From a checkpoint of a small contrastive image-text model.
Model: encoder norm layernorm, encoder activation gelu, encoder patch size [4, 4], encoder layers 12, encoder width 256, text encoder width 320, text encoder norm layernorm.
Data: trained on regions of photos with short descriptions (Visual Genome), 203450 training examples, 2.5 epochs.
Rows from block 5 of the text encoder of a small contrastive image-text model, named by matrix and row number. Rows with one number belong to one neuron. Each number is 500 + 40 x the weight over its row's rms, rounded and kept within 0 to 999. All counts start at 0. Numbers have three digits each.
After each neuron's rows are labels from the 100 texts, of 14976, where the neuron reaches its highest value: "tokens" is the input token at the peak. Only what is clearly more common there than usual is listed. The data: regions of photos with short descriptions (Visual Genome).
# fc1: MLP up (text_encoder.blocks.5.mlp.fc1.weight, 960x320), inputs 0-79
# fc2: MLP down (text_encoder.blocks.5.mlp.fc2.weight, 320x960, transposed), outputs 0-79

fc1.241:534552501455517499515505545474551443477489385455489585519565538482504584513548544424529511532498547533562505477485498487482523526433514513496487493434443469515501527476475440533489578525482476486506584506464530518540521503564492425538524489
fc2.241:476543566491547495526528475450463513502531503448534496446544515530566508545490519527475500500467590532474474443554494439554500475565437447468501475460510431454439447534499492478470437557453597537522476443511520496484529510491502541551503471
tokens: "shirt"; "pink"

fc1.529:509513475556550481472533493488463483488564566465516465470500497516530491563500485489500551461510521411547498507557560512551527515498544521494574490481496450533462554549534519521557506501476493431499554434459524553468468525426476532540456548
fc2.529:405510426538461512522578470508500498473494518547524492496507438519499515484500493514400545491515547510491496482494498467490522491549431593545556470592519556456520544508545594484439515498510514518478475528509495452429492585469579479510592471
tokens: "shirt"; "man"

fc1.329:568509548573457529522457501553462413587487553480512622471496534520537512513454467522429468463416522540542503554481531498463536466475507502474545563543410490436424467492510526426544505499575448494566523446517483461538523508485497463511548568
fc2.329:510514551470464517567444470475410514547527476518480518543499515530482517446496469545523519484600513454518480539425471471462541605508517429489431540465472525456486463557542507447542459506499449413512470570464430454516496459524508506506485500
tokens: "blue"; "sky"

fc1.729:465462458521500551441469488464502535577509477517512465482492466559472507468431506515561502568429537540503530523551560447512496499470485464559515484600495516435458523498521477533521563532534524532473454519571481509490512421415488445583435452
fc2.729:528544589464479571405460507523421504530424490539486493538454513436495567505490512522526515515472534509491564495506543441517526513463508491476491440524429545461455470476514485434521540604553450513547492543461515486455545504441470498503482514
tokens: "giraffe"; "<end>"

fc1.632:481439525501567547466450496460413500472547463544533384547451479517443493526484526497398462495538459519480532397473499531483483459487521535467523493489538489554553472512509540515522475482491510487520577526533523442418462520459448548456430502
fc2.632:478515469469472500455484527551579525485416503508455512530550539533506562503513535482553496520470426523482460490547475485644497523509507513489508450557461520514457482517547483471493500525443485524499416381459458473522544467520523501544511525
tokens: "on"; "wing"

fc1.460:474510508545515513525526519485461556549491429493448436526534470496468502597528566448481497464547520527555531468564471558500503496460524466511563460505526508544570442545517482518580511477521502468533525443501487495421486605452563540441515474
fc2.460:495510453454428499383465511527541495531440515498568491512471574527462476410513514469588518533440435480424471541526547473541449498530496540461451485519497504469409450456504504493474498502454535499484467483529532459549489469514490449486421483
tokens: "knife"; "pillow"

fc1.187:462560485485473485556435479507485507557528503520504498574471490523448499547467579524536494523530489540467588480534505476483453481502526483454591447429479477545439408463576525534511500443486516544506547563478438472524480497457554557468495489
fc2.187:491507452580495453405545484539549471464468462513500427517466576555539465481445451507438450490483515523562530508534503503516541506514451536497536518506516487484579456514551532471553462520536537510496512467522488440471488549470477528541535493
tokens: "black"

fc1.413:516517515492536469468497507483429514532468478574494510430556500471476476456505465493545528487574433509536521479473549495422460521566471484391538488560500500499480540442462484519486479527559523540472517527561482478506514537459488508528465496
fc2.413:534472480489474437547475412479462540472513490514535464562544469510423553460465508480526538464441546468526539441516528468559523440486463529455564496472500569479527497575556526486544462454481524454451507451433512493417502517443547576535482497
tokens: "orange"; "table"

fc1.524:527480483454572464494534434472482511529483564541478458496533482496499544521502465466538432482478527520539549450528487449534508523499488415502514482488445526481588481515503535536479467554505511447499427466531473503434469532524549502428575469
fc2.524:605500572477507469583512482523464501410502467472490440492381545548461521556528500500476469494487427472509541501460480526476526483431497433502518503499504505464614422552490457533503482561451543468476520530484538522490490514522417506474409550
tokens: "orange"

fc1.656:506475435481532572441517499515482436542414522602564453441515447507543527527498506513465509581574557473486497495534497499504449513505490538534458495491469516524450552486476458434484468541531437492510484482626475405426474527503494492472536449
fc2.656:459507525500470464509457494549434583542493443498484535521488446611528525480500549422497526540503482537523457474524560515510501454484440444477507426530514460536473489484521509498458447537513527506592519487450560540486506538491499446484520465
tokens: "on"; "double"; "sauce"

fc1.99:514455468590502442536482487466537444526523484495500497512483575472510496469484481532459510434510547503474504532476526428510515502434509449495598588561455556454412553606530493453508473529556493512548474513447520428517522593483404545536509469
fc2.99:512460567554528503559514501501444524476547519519495565510462516541577483493489438522454529545528540525450447503525449501476461506504610484506444527549478420500478463486469557525427501511434533483514524504503438493431446454518502552506579508
tokens: "blue"

fc1.657:573484508479492488482498527492520459525560513560500476463534586447518542479473491537512515547549414474567503539455517484576555525491524457516533537558495558531526448478410484410502512468538469418486523455539517412435551533472547563519504527
fc2.657:509569495551494533584478487534449483523454516496498454428475444496506526543550492470500531528508481562556460521497510549489533565425485453483529526527513486461453485446484505556505426479424505493535575567507504542505463498539488473436475472
tokens: "orange"

fc1.581:525463515563500537507516507413560505461524452454508451542539482554546491491573561469422472463516457542467523505509421471494522435493555508429503489437467481471431467535504489495534495451491526510542539535580530422556460535535560510437463508
fc2.581:500473490446496529479467550532519509528381505464490473510490484552480530567462516454551406540471489553476454444487535467599497503514488472551535473592524545501488471490482486486521488541482508440479473496439479505517532551417440510501486473
tokens: "yellow"; "knife"; "on"; "of"

fc1.433:481450429470431455447465525539464478578540504548492499546495487478496503558504580504532501556460475537478502480551472480457459478498499482582465497449547407454499505397474506533500554491557543580530526533491464487471513560478474492537455409
fc2.433:485419524482499510467464502520457519607572558470458569522426547472465433474458461564557528495415522550504484426490534525529508479541519572537530445497518458530454467439473519463516471550498543453562507498518485503602550442464517513489400495
tokens: "giraffe"; "<end>"; "giraffes"

fc1.516:422462483532491507500532518444524471501536494508542536503528483493576503478557452566529446551479503430447479518470539448482437501504573482522526494562520550448580560490482459424460483459513509399484561545469487467472544459522447604554572512
fc2.516:470514493466543547514523432512450487451514532525478467499416575492454439532471545425504441441453505461520517485504462484558537477535606461449495427514559493546477543487527541528499475600547527499556389468484546557488517555505537494468537548
tokens: "sky"

fc1.42:513502537439568466545433443452539435504462495432475494535552528498482517491550504424545459459519541505511452468457485494544460499517546447546447510517465474475384475517571458551522450521546568523557499449542428522527525456452525462553481453
fc2.42:476498398483493489521428493474480490571514421471533427468495559521516495427492489557504467481557523522490483541494516514528523537542466481500507551453456505483515526498556475441488485447418537493533538531541488438524537573444450532527527546
tokens: "yellow"

fc1.670:466538500428500490516529469514533468453464457517492558523555530448496557496526517447418466457560465470466512544472500484439498437485503490489489459521514476422488475473496526537507431469471515468475436429494428461458452481467415558489511463
fc2.670:513494501543539546553560432432477464504487497511566500432463514541525449502497469510548425500585487519559473540517510532525576482508537519498506577466502512507585474519505523493532435503532592541439508487529555518474501497552526520494539551
tokens: "orange"; "<end>"

fc1.203:469493492512516545511424508496464524502546530496478553503471468518478547589500455424513517454512499560445532429519452455505560500545471469500549474492478497465498532569598471529505465492451556527574503460471507474449546507463514498501397466
fc2.203:489499471487549426468473451501545523507444453464512372589554531535505433466469552543473430484444506475538479506538543532534432490531485499494501484496482521549413444500514559485540521481522480488430453507512548515506466500494520501557612527
tokens: "jeans"; "shirt"

fc1.501:488495566523476499477486564507464490466484483517487472516579416578469499529498485443485463476508550543496510504495482541556516428484495507511482473522526559450492525535533486471586475513450496497504485467424496466466454484559554525472482520
fc2.501:498451472374523472456533517523557452497440514418536439518449576481452492528504524496506475499441401463494463475596563467555472492529514556499503457497475508532459471524445497506456501522485585511548510496560504505515528474514484432479388556
tokens: "knife"; "of"; "fork"

fc1.566:503449497488447496532494479570486502470468565477519528438517479480537515470483477501518482550520453492524464476474527539498506520537552440515516468451467580537566528484560504547498473354477520517549542556479490518608448486518535468521445537
fc2.566:471546493505478553497560552498546457479485518520549465469558529404491458495467470528528518548495519458534572443492437462487478524466498517456468504473554547535540462467506493511613540479496485524512547511558509498500518471481388488519406534
tokens: "<end>"; "brick"

fc1.86:453407562518463546424482523506499533490525482557493494554549480517490508542569462426446495462441455584508463494513472525499607466433505506531491512574582512486505496537521478519519473523518499525525529473425460509472570527521479472460412497
fc2.86:499507479479503485479434516489535515483432497520483484514517480454465520561488534522570492553421491512473469457474526442586440505501452520463486466467435547504491467438513492505516562463490479386462549586519479503524460450466508554500467482
tokens: "knife"; "of"

fc1.560:451534511428523519494463515460472497512414467546520538465474488517527456483471506460518522478432563484542505507475527505524548552450479486506511515478542568557519514489491530545487457491534511410447511477526628409483455479511479525493486440
fc2.560:481454521531466551535474505510430514452455497485479449430487483530500485516522534444481475536596493535503420464543488493431481503456439572437497479517542424522516458418432604498530514599504539485463478554533525477557515549527516488524508556
tokens: "orange"; "oranges"; "tomato"

fc1.606:478496437511475507488489511508490520507530476525552501584446440528451502504441518487484480496445509555468546443503496448496516433497489539428576444478485520525545525523546529492562486479467495552476550569521489492514493527486586478452463538
fc2.606:573562504504437484508473503474518464487496452457515447553548570509477499546580431457492500519550413572565484478493544565566474510515459464475509463544488468576330434537500533494501503507495551449549444450507536470466539506451487474455486476
tokens: "knife"; "yellow"; "mouse"; "floor"

fc1.614:444518523494501483536391506474530533513511466476560479559498445535454504500429458452535477493516528516585514491526589509437529504541457490496546426488525474550525534515513530542500532575525473461449574639517429479574535560500488474490420478
fc2.614:568485453514494504472511535517488499495453484485518537485457471473482515538584552477522536452487455542470519505497442556526577444437536522570480535577511531453476426495489542483509484480524532524510502456504507506507495484501552543419530499
tokens: "the"; "of"

fc1.2:494453462472568451533513487438439516487462549569487496415513510503521437453534546501508488511455433565524507491428524489520521564470468463539471519533403543496531462475513477452447476481445481445526514417552480478575493502543537507508573485
fc2.2:586532549435495438453520518453478504439531448445454448475588556504442498523486492488496441464441487573486531452496483455515532495457445463505442537457462510517560461607509507536484492508494468460540490531431473541516449552507443506513508491
tokens: "yellow"; "lamp"; "banana"

fc1.517:574510538482475476515496501487554471439549521497473464584503460518508467536564474468484529494401479503556463476476504467497509455531526523497510510468470507500545572450492544519427445497456569497546494512521580514550437493527461505461555501
fc2.517:450493555533463575515529499466475507456532526508422528584482462542462513562435492528506433484554459502480535518544427495443527479480449479584450515547446488543528503584565444527446538540517412549524514500507501456556489529461482491543511551
tokens: "sky"

fc1.300:560514470470463522427438566458503513483484432536487551496555501507538507523496470499518517446602540521458505479528424483469536478559410554421471551471555507494445552471447481527463477482519472539472510452509484536551518523537562425461518486
fc2.300:491501515513471471551557580525507560507518548518497525525530517422526513573503467476568501492480532481535536501434478586505567509495522460479498495445485540515473454513471486484466478517480464520545528479525496534468514549573534510495538494
tokens: "trees"; "green"

fc1.478:536528493502456447523561569576496500562538485513499504449499510475504482520434436558501456493452513479544456505476537443433501556514475481537483492463448531510471460504534480525540489424541567526503483471472538506607561493472493462491494581
fc2.478:467539536468489538572428549485417549531536470536476518517447503495454515457523471478522586524561503517493465538494443525483487467469583437483440546524458492521465439479468531503465480514476507480497541551474427456559463520470524515549571527
tokens: "blue"; "<end>"; "in"; "with"

fc1.228:482495499482502505558495472480489551423504469539512457578454455566478502492513549436435478450522405577411497512501498495519500467462523539460478504411532436477477427537521495489524502474482542478515570541542505459469489532505527517486519480
fc2.228:527481560496489467436472567468551470497418500530467510520517513506436490509515484493525468557481482527510481472505501510623514478508525473564503478605475562522470502476477499452518465542503489480502433504436511516531546478425483504405420519
tokens: "of"; "branch"

fc1.753:530526461508473458560516476573550458574496490471540488456498534449513500468415422507495517525608462477524522446432533526391565437526456440539562442486482514481529533480452504576548471463459462469488487538521480523545530456507527446467444530
fc2.753:405487522493459517453515448560465498496503428486541510496479587464560505565500471481526486478533405497566437501494494472459499520529427522446500482529585487560500498452507518498510547537511513491520404558529415523488531426433547511474397511
tokens: "tennis"; "<end>"; "court"

fc1.298:446428485592537494482497479508514527497481477478478499559523486522516484539531423364450431490483421569458538463543469473503533414474476445508503443507529509498440524587593506529530478488478513574510526540454558448497506478453487503495457498
fc2.298:523480473479528462410445519498527437501497532581527437523521542473470511501486555574483489533478505474534447428477520544521423580547471563480433497506480555503491482470426543482519515501530431464491456503494432573535501515451549506482510487
tokens: "spoon"; "yellow"

fc1.423:491492475446562492509446475482521433418456525548507500510520449497499541532527425551531467542523467452556500471536442481471453601452491457510459479518473456493526480478437473476496511488564550561496530503424515509511511546523509548463512490
fc2.423:508399540490443539452539491496476567527637472486547524475446538465503497527578508496487518493540500493532483529457486498569537532543470489490547466509472486485478445528411466498508519501493422509540445513518484476467563539513569565556511500
tokens: "yellow"

fc1.653:529483457405483523413483432477468479512495487511521476530474561491457506524491583492495484482503502555513526534521507568501457502448426492448625619519487429434524541501481485567503473509509597488490445456500518568463556537402473417459488494
fc2.653:470463537483496409505502496516439542536509426501471534560467428510514546514493459478522528557493570494557467569529505481532525489514493553508484514606514525473461449497508510516473465452537528498586540476489515511547512579495548438465603494
tokens: "shirt"; "blue"

fc1.383:530537559460425565579490535505436525503478508533509443521513473576480470441473590500501500460524506522505518506503554540517522499495512427459578533399485537549488451455476453494505535494503557441485545525524468477508492515550551486424397495
fc2.383:452491525468498477476489499525543533480457478471460462567523450504575500575520478478507513545419461511536473469438508488562504526452542475505479464589469490457396468503568526517489523534452499492550528514460543438533530490480453528465500513
tokens: "blue"

fc1.723:629530514526497491428535517474456476477457472468499540440472499479488459603468444431511479498503543556478551461494490507544536496534494532514514492514474544515478516525505510552513530546464575477549502520555422306428488478497524486497497481
fc2.723:497391507524437412521495478506531474531488472469485481579467488472528507489563535429573435464497480591482562385484495487509542548489505541513482497518537566452525472521504566473533479422495560481496476490526479449571508449492446508449528576
tokens: "<end>"

fc1.536:438528417505442462540481426555544547520493474449521541520589505470518570453409486535481521449537534454429519447532510489533522578485447542525503450471474511455461465421504513510525531447509525482462522519478452484555591516472551510456436553
fc2.536:474447570406485488445495530561473546507511510504553547514445587506557503522478493458489482475462514545490527518505543484546545463498544499558522509480578515495508505502564496472477464480497463539472422528450482553489545512500542501507425545
tokens: "tennis"; "<end>"; "court"

fc1.538:469439472488525575468510519497514493490497491562528451566453519526478475437510473501430495479523485639484523468538532459476508447431508513449477500501505545531511508529550566508472458504548463562461581573492511436511511500474511542400410483
fc2.538:540473547498432463467427466534525478501399475516472454537576505519516517568520528515485402533453474474574479432484500523585503508487523479529529476529481508543465485491504528500539556565494559469545448459482440474514504476442501497496482534
tokens: "of"; "knife"; "branch"

fc1.717:535495537511417521474489538492502521547469525484501497528506473484522474551483457512516463476559484519516514567490534484478512512554486449516514587456478530412499523550506507517558429509477537544423460516501495497557562484441608511422494527
fc2.717:615558552490495419496499452490509450574492558509504459488510493492484428507544524481542536451462481510503556556554493518509556507542454521495412460395539486453468502531467506482507529595525476519488502530489559477485490548432464507460483587
tokens: "trees"

fc1.233:501594459529513545468496476464478513496558459486498505518459511506512541501432489515516463541462497484482516473568484523532502515544488491489549470523525421452452561509531532498594468546493417575471511436497614496566532530481537502520490502
fc2.233:463539415480447522505522493462464505536484519538471475524599415491552569492415485474448483479432480443457523458509505497536509476517454529508464436522488521539469499513566521448497560559518570571454507516518457536483529557492518421504554486
tokens: "shirt"; "shorts"

fc1.73:462488537481534517532449469469541529461541484489491489602428461519479480492476539463449457473506427511479561484522496463516477510553496480529423466470535483542483450511567517551533450511533542482536515571478480416526508505398524563478392501
fc2.73:503432451463470481491476526531527491489397506537545482505534504550459517550477528479471488506502505578477496438546463498540512522447545456522547455522530522517381516502504525436530489503492546522472492526511473563508473497453524506476554494
tokens: "spoon"; "is"

fc1.57:501516451469537442489520545470546433476546636500535474509485533498495416512514515545529574505460564509524461473474520532534505514491505536553575529506500429507481531541468434485470464448490518533467493441431417468550550438475472514476461518
fc2.57:503507434427530508522552465458469489480509481475473498541471519505493553452508500544525429501409508483463600500493547486538486495506511476560480553554475545453561460533470458546516498483533456505522509463458481492516477491469562464519501415
tokens: "on"

fc1.267:422447452503467476449487474474443491454516453488510550478457554474501401448469525509443521477550519595586484467522532531440472465480567486504507470462456528576506493469506531456486473525527436557452534488502470487467534518452545495525518479
fc2.267:443450446527564477495532432470462460508489468415541488485504559487507512510496512507495506475473552486457472462548488551513484553525432512476527445520473487523544407487558512417565506508512492456540494568555552505502470526487521428467510478
tokens: "black"

fc1.162:524497508505525504516470489526490511495533506541479466579485521491522519529487578451480508440535437571522545413570475497484575484462577485460489500494482533548511495536500508521505453476488554516522566545492459532480517479476505551487440477
fc2.162:446445542582478543414449476499505533506438496507474470501502466539498486497503496486484393484508488533500512521522505541575397509507547509461516498541538450489447513510550551508549508524536481445472442515443483498486484517389493518484487492
tokens: "the"; "of"; "is"; "in"

fc1.556:528579490459504521462628543501493520474444483449505472421584429489448495478500513532472461497502520472521476529489525444534469533457480445498507548551474502510480471536486559526467539448540482511432533441470459551582482565516515524482529458
fc2.556:490518557477525493432509530476420545585537521481486571490584570379459491499517469487459487438486518588512524487499525456524491512524507463576517472537496476451515575547496442489437479520473505458467506484490530482560461492445465448522449516
tokens: "clock"; "toilet"; "white"

fc1.461:579536473508467469500480523487535485490439518506551529476487525516525475524495491514561462531516511540512419543454516471390530444449495577530579557536437437518476486498508446415481444434562493539526501494485560424495538499493445526477530479
fc2.461:464517507466524508550461474529492513505494530534423540551536450527478463446506422528531523544515473484463563553497436450440515535511558401507414560500482531511504455505498490520418438483489510481504473581510489504504533528539524493494561529
tokens: "blue"; "sky"; "with"

fc1.74:458475468521473466477488538583521516444507470526563453570497512509529527475427464441534526470502485614457552534570580474497517425494477495470535474541548521537530493517540537558454488506466537522441504535472503447521546530487447498425477497
fc2.74:531419545510461452505465488500475413533500584526465481480567524487514508545574507469489452465479467537522480408484469583507487513531473487501472474496514476532374453477437475433587506517456444470540447486514512508480488467422500484493463510
tokens: "of"; "on"

fc1.340:516482441491478568573511497478489461521445468499547493474474514507464512510524490558581432617442529497481435491511413544474476408502523468604455522491520499472480484435493413474521549475484528517515515474507490496489538448462523492507451449
fc2.340:492480497455445513408486524484426540503530589487548443615455555438414458507484456532529475491424461549540512469510580478500531531549436591498511450428522458507480478527493560440497447534541504539471436600530473488528514533467530506525415501
tokens: "giraffe"; "<end>"; "is"

fc1.94:444532508481478483453494543435460472470494483443457451531546444507496491481510533540447460463475495554441503548483537471477546468509426462421503519494510503547570441511479528521531485510523512536482524584472486488521455562517486525513522537
fc2.94:467484493553526464516550464550449590536399568549519470500483520552494515513462504459496473522478437473452422391536494509500544531468547480526575481513487535482406452411505507541519406530451478511520497533492483449537525511552471482519576484
tokens: "orange"; "yellow"

fc1.539:470530541539556510501402472495516482547502485475530423572418447477441483449535544502400424501500486596431569491515491486503436507553550540478493466460563500527464461561531561500529443473502494475504573524544490391579487567470472573479495473
fc2.539:540468460542452507509542492498558456485459514541473483501482584599545519509483574457523464499507499508533502489573486472534498485474511502509529503534480492491487495398537431474487506471500564525518414478457483494449489493464546475423484503
tokens: "black"; "white"

fc1.173:458517548542425530558485528503418491512476534506502495476471523472520460495513535445487505486400498433454468514530451516506431470577492446436490571504527508466569500455472504540499415520460500525570496503504520421524446540527528538432490518
fc2.173:500519442509509511426435504530518482466518470450541542494434524495568464491593471498460449516505501423531535543471513534514546591453438412409553537529501518488460470500558557464523530480507477537441454468481472520552476471540542524495455494
tokens: "black"; "blue"

fc1.756:518485457549472536481465546513485478479490474569456482555490431479499564517517418409495486515482494570483550451509516450508507452500476473499516449506526513496473529564544537501539455479536491551503521528457535453506535537501483458420457512
fc2.756:486470527477564451453466455487533531522527515492541465468515457546503420501489503431545462521464489490487473501569484550531475520512466498506454489556489512520387475535497505518504547514470530417510449506538517546516474480480583558586512459
tokens: "on"

fc1.237:411454484439576533495528520544442458559556528497483527489471464506530525544494497565488456502480538507497496477576458486480463551488491478536519460555525524501454497514516426505531523523483512480477473459503523591498504530466490496456528493
fc2.237:514463517535503496515501450429535568526536503603434461418545563521549561483490491535545441510519609456532514467543481513527476516497444529482491513483500584556498449527528562405497459431447469480521520507505487432467574499560542561537529531
tokens: "broccoli"; "<end>"; "green"

fc1.381:491494477467497522446476438509400483543501484542526590503481478532514490475519515517516456486553561470507545504544477429584470494506506451491512495506454487431514535521494553549540529508492562542506510546463561487537427473490525573479532436
fc2.381:547554458472525475586468470437500535556485463452531569505494463507527518502485480524499464532579533443514431498495455499475514523544567535523527501507508476502518501509523490466484501538505480505473526620529472528509547588562478476524480525
tokens: "broccoli"; "green"; "brocolli"

fc1.595:460445470536487468438531508534516542487475429486467507524484485547452510515516473429496420411487477540449498460563511472481548471502496445460510481532481515523451496549488458530540472499570463524492512505481501505536572537495488533473476462
fc2.595:568488554479480475501386477505451500517505505582485480460606477422496534525514527506509520592520392527568508483501497542577417486467498509572453523554508473479499483493494543518553529512512481433482474520504553483496472481445525491458485501
tokens: "on"; "floor"; "of"; "is"

fc1.521:525416462530504467568492523499490415552509492500519500462481582442487534548466505502447525552460534507549513605450522473472546491446544511466581618512400467460422583485521494501507491474529518502495498454488477467492510469518549467465483476
fc2.521:507531473490477519560473503508406569528512564503492510527481441533434530447475471517475502533572524465498526516429453460474549533501534450521510509534465506448483432503538535521460488452465509470570502584486443474504431490473494442495523499
tokens: "blue"

fc1.334:512465535528457531489440531503463486461500509519523461481531467496464537510522411373498510465512468539574478506471505468566544464500404513496524522610526566567562533503497522517519545546488491462485517509482511502460526543557486483478466476
fc2.334:508455497442533461492420506496552554479504462509485490532550457490495517535561538463524535526467483460485425468509492564537441544479519501474469479496493513472411491501480467506483544489505460463518468444521541544596436430496514509510463469
tokens: "yellow"

fc1.671:508457540472561479513465452488523492431482465503516463567434509507502498503471495463461524393556468536512553476532526477534488500474498509452538497472475535572477529526517523513474480465473585542490559588501520467471486514460545506495472492
fc2.671:484556490542400506494498529509541535510477485557459488534555540542542537494575570523477477499484391471486449488484465473504556564487559544466506449513549497521488511459545482473544501520504539474481417513462451519555497471449535535547501491
tokens: "ground"; "of"

fc1.479:460518472501512512492522571452468449475439466487498514529450436510506449462520385467487478543533548492420540500501501494507414470488501481556530405495561520493449552598584528456531452573502462544479496539483518448573446530472581442487504580
fc2.479:524527445493488483499499491533553439528522500541478437527549579543462532509497536493480540452472412488491505446497523512476550507537537505512496505543463565555462506408457544526501509499513549507460429484491513550484519453482477495504486528
tokens: "knife"; "orange"

fc1.615:548486476471483464468425447478469525502565469513559507481478510434507506486525521510442517464520509511449521515489438473504444449503492532465505535552465575511486438559523491426505481450523481513482570508477554486496532551491547516494587493
fc2.615:530521547489405500481481507504435550479499460645495502536523495551488576479537418480490438549544518449585518527546491561431525550505539454564490553547543504509444498501457558520478485497510506474498529459495463442522510494499518506524495556
tokens: "blue"; "sky"; "broccoli"

fc1.610:429445477464465526493525465429481531504485512505489545470538545569516471511507487534468506544532625543490512437547561470428497498483517436544555542514494497479529409511484520470547551526505504426534553485487478471503535583541504514504557518
fc2.610:503501611541461474537459442530528563442566491539497471472479496407535563603549482538537495507481538467543424554429501539572466479515541528481457461438443474534563473452526435502483500490535471593565515512471538532530482478489503487527508437
tokens: "black"; "his"

fc1.713:473513560521465440517506482542517531531427475461474522552488490573522461523505551465491502504550492486428524547556485507511511482457521515462497440507522535516450505484541535465534494496439517498429484537495458506498508533472544520488561523
fc2.713:513493411454456528547557516488504456483551572503551471485493549426481562459461485476551508509483410463463483496485534449427501481545573512508450458577482504566492514454490492511554523487522513531512501523494408500496517472409462451448398510
tokens: "of"; "floor"

fc1.178:515465478529436464477499446476447545615559521439496449581520486467449490515484432527488503483517488494448541474489644494491527509404473447511503546484484497517575486551501489504493543492532509485434458487498473477455478458500469511487536471
fc2.178:492456497496448435451472447546502465532485567539524529536549591513428531467453521440525485546425433493500431473482552462478515462491452495473490451479501498545445429439559577545488422583522534529503489550514469502521508512520533469541516480
tokens: "yellow"; "orange"

fc1.37:493556423555567513434451529465511463500534489511462437518594493440526485609422494554482503511498557521470537458499551504558510520441497446570463495482508525508519510518497518560556483461517586467472576498444501471506503500435486481504494528
fc2.37:467568467485411390514484544527455487518531473508490567505484440586563514515456535441500412488580431540463564494555514490472483469516510471509486448448497467594482503522468537486479464521515496492495494558446468525537502488461583547501518518
tokens: "the"; "tree"

fc1.728:509461467542467444514420430468429473536569595434515457546483490532532454526464470478473460541519589513560489462477548560507439498483443483499531522525423449464503491522436437470491493448531461484577494453522492481481507440519482501495424449
fc2.728:579451473456513439465508441560539507519467536510507542451540468490487488551499535463546481509464534528516509450522549425528467513466517462523437560514532461447506489579470494476536475512523458508504462487469504443505529494432532564508543437
tokens: "yellow"; "shirt"; "on"

fc1.56:511561544537509443467486456394545525473500527432502455507486522485467514532539512446534470567453507514460472528507412495500459534518468477407545470501470536471507506483487533563513524589509565512532521527502533538497559505571522508444459474
fc2.56:525494445529440541487429539518430483498508450511512614489483471542548482490463529553458439529492523486536543537471550499483523538507548483479527549593444467528442492522576511530549467466539500504509515495409417526538498489421531525502470533
tokens: "on"; "backpack"; "jacket"; "is"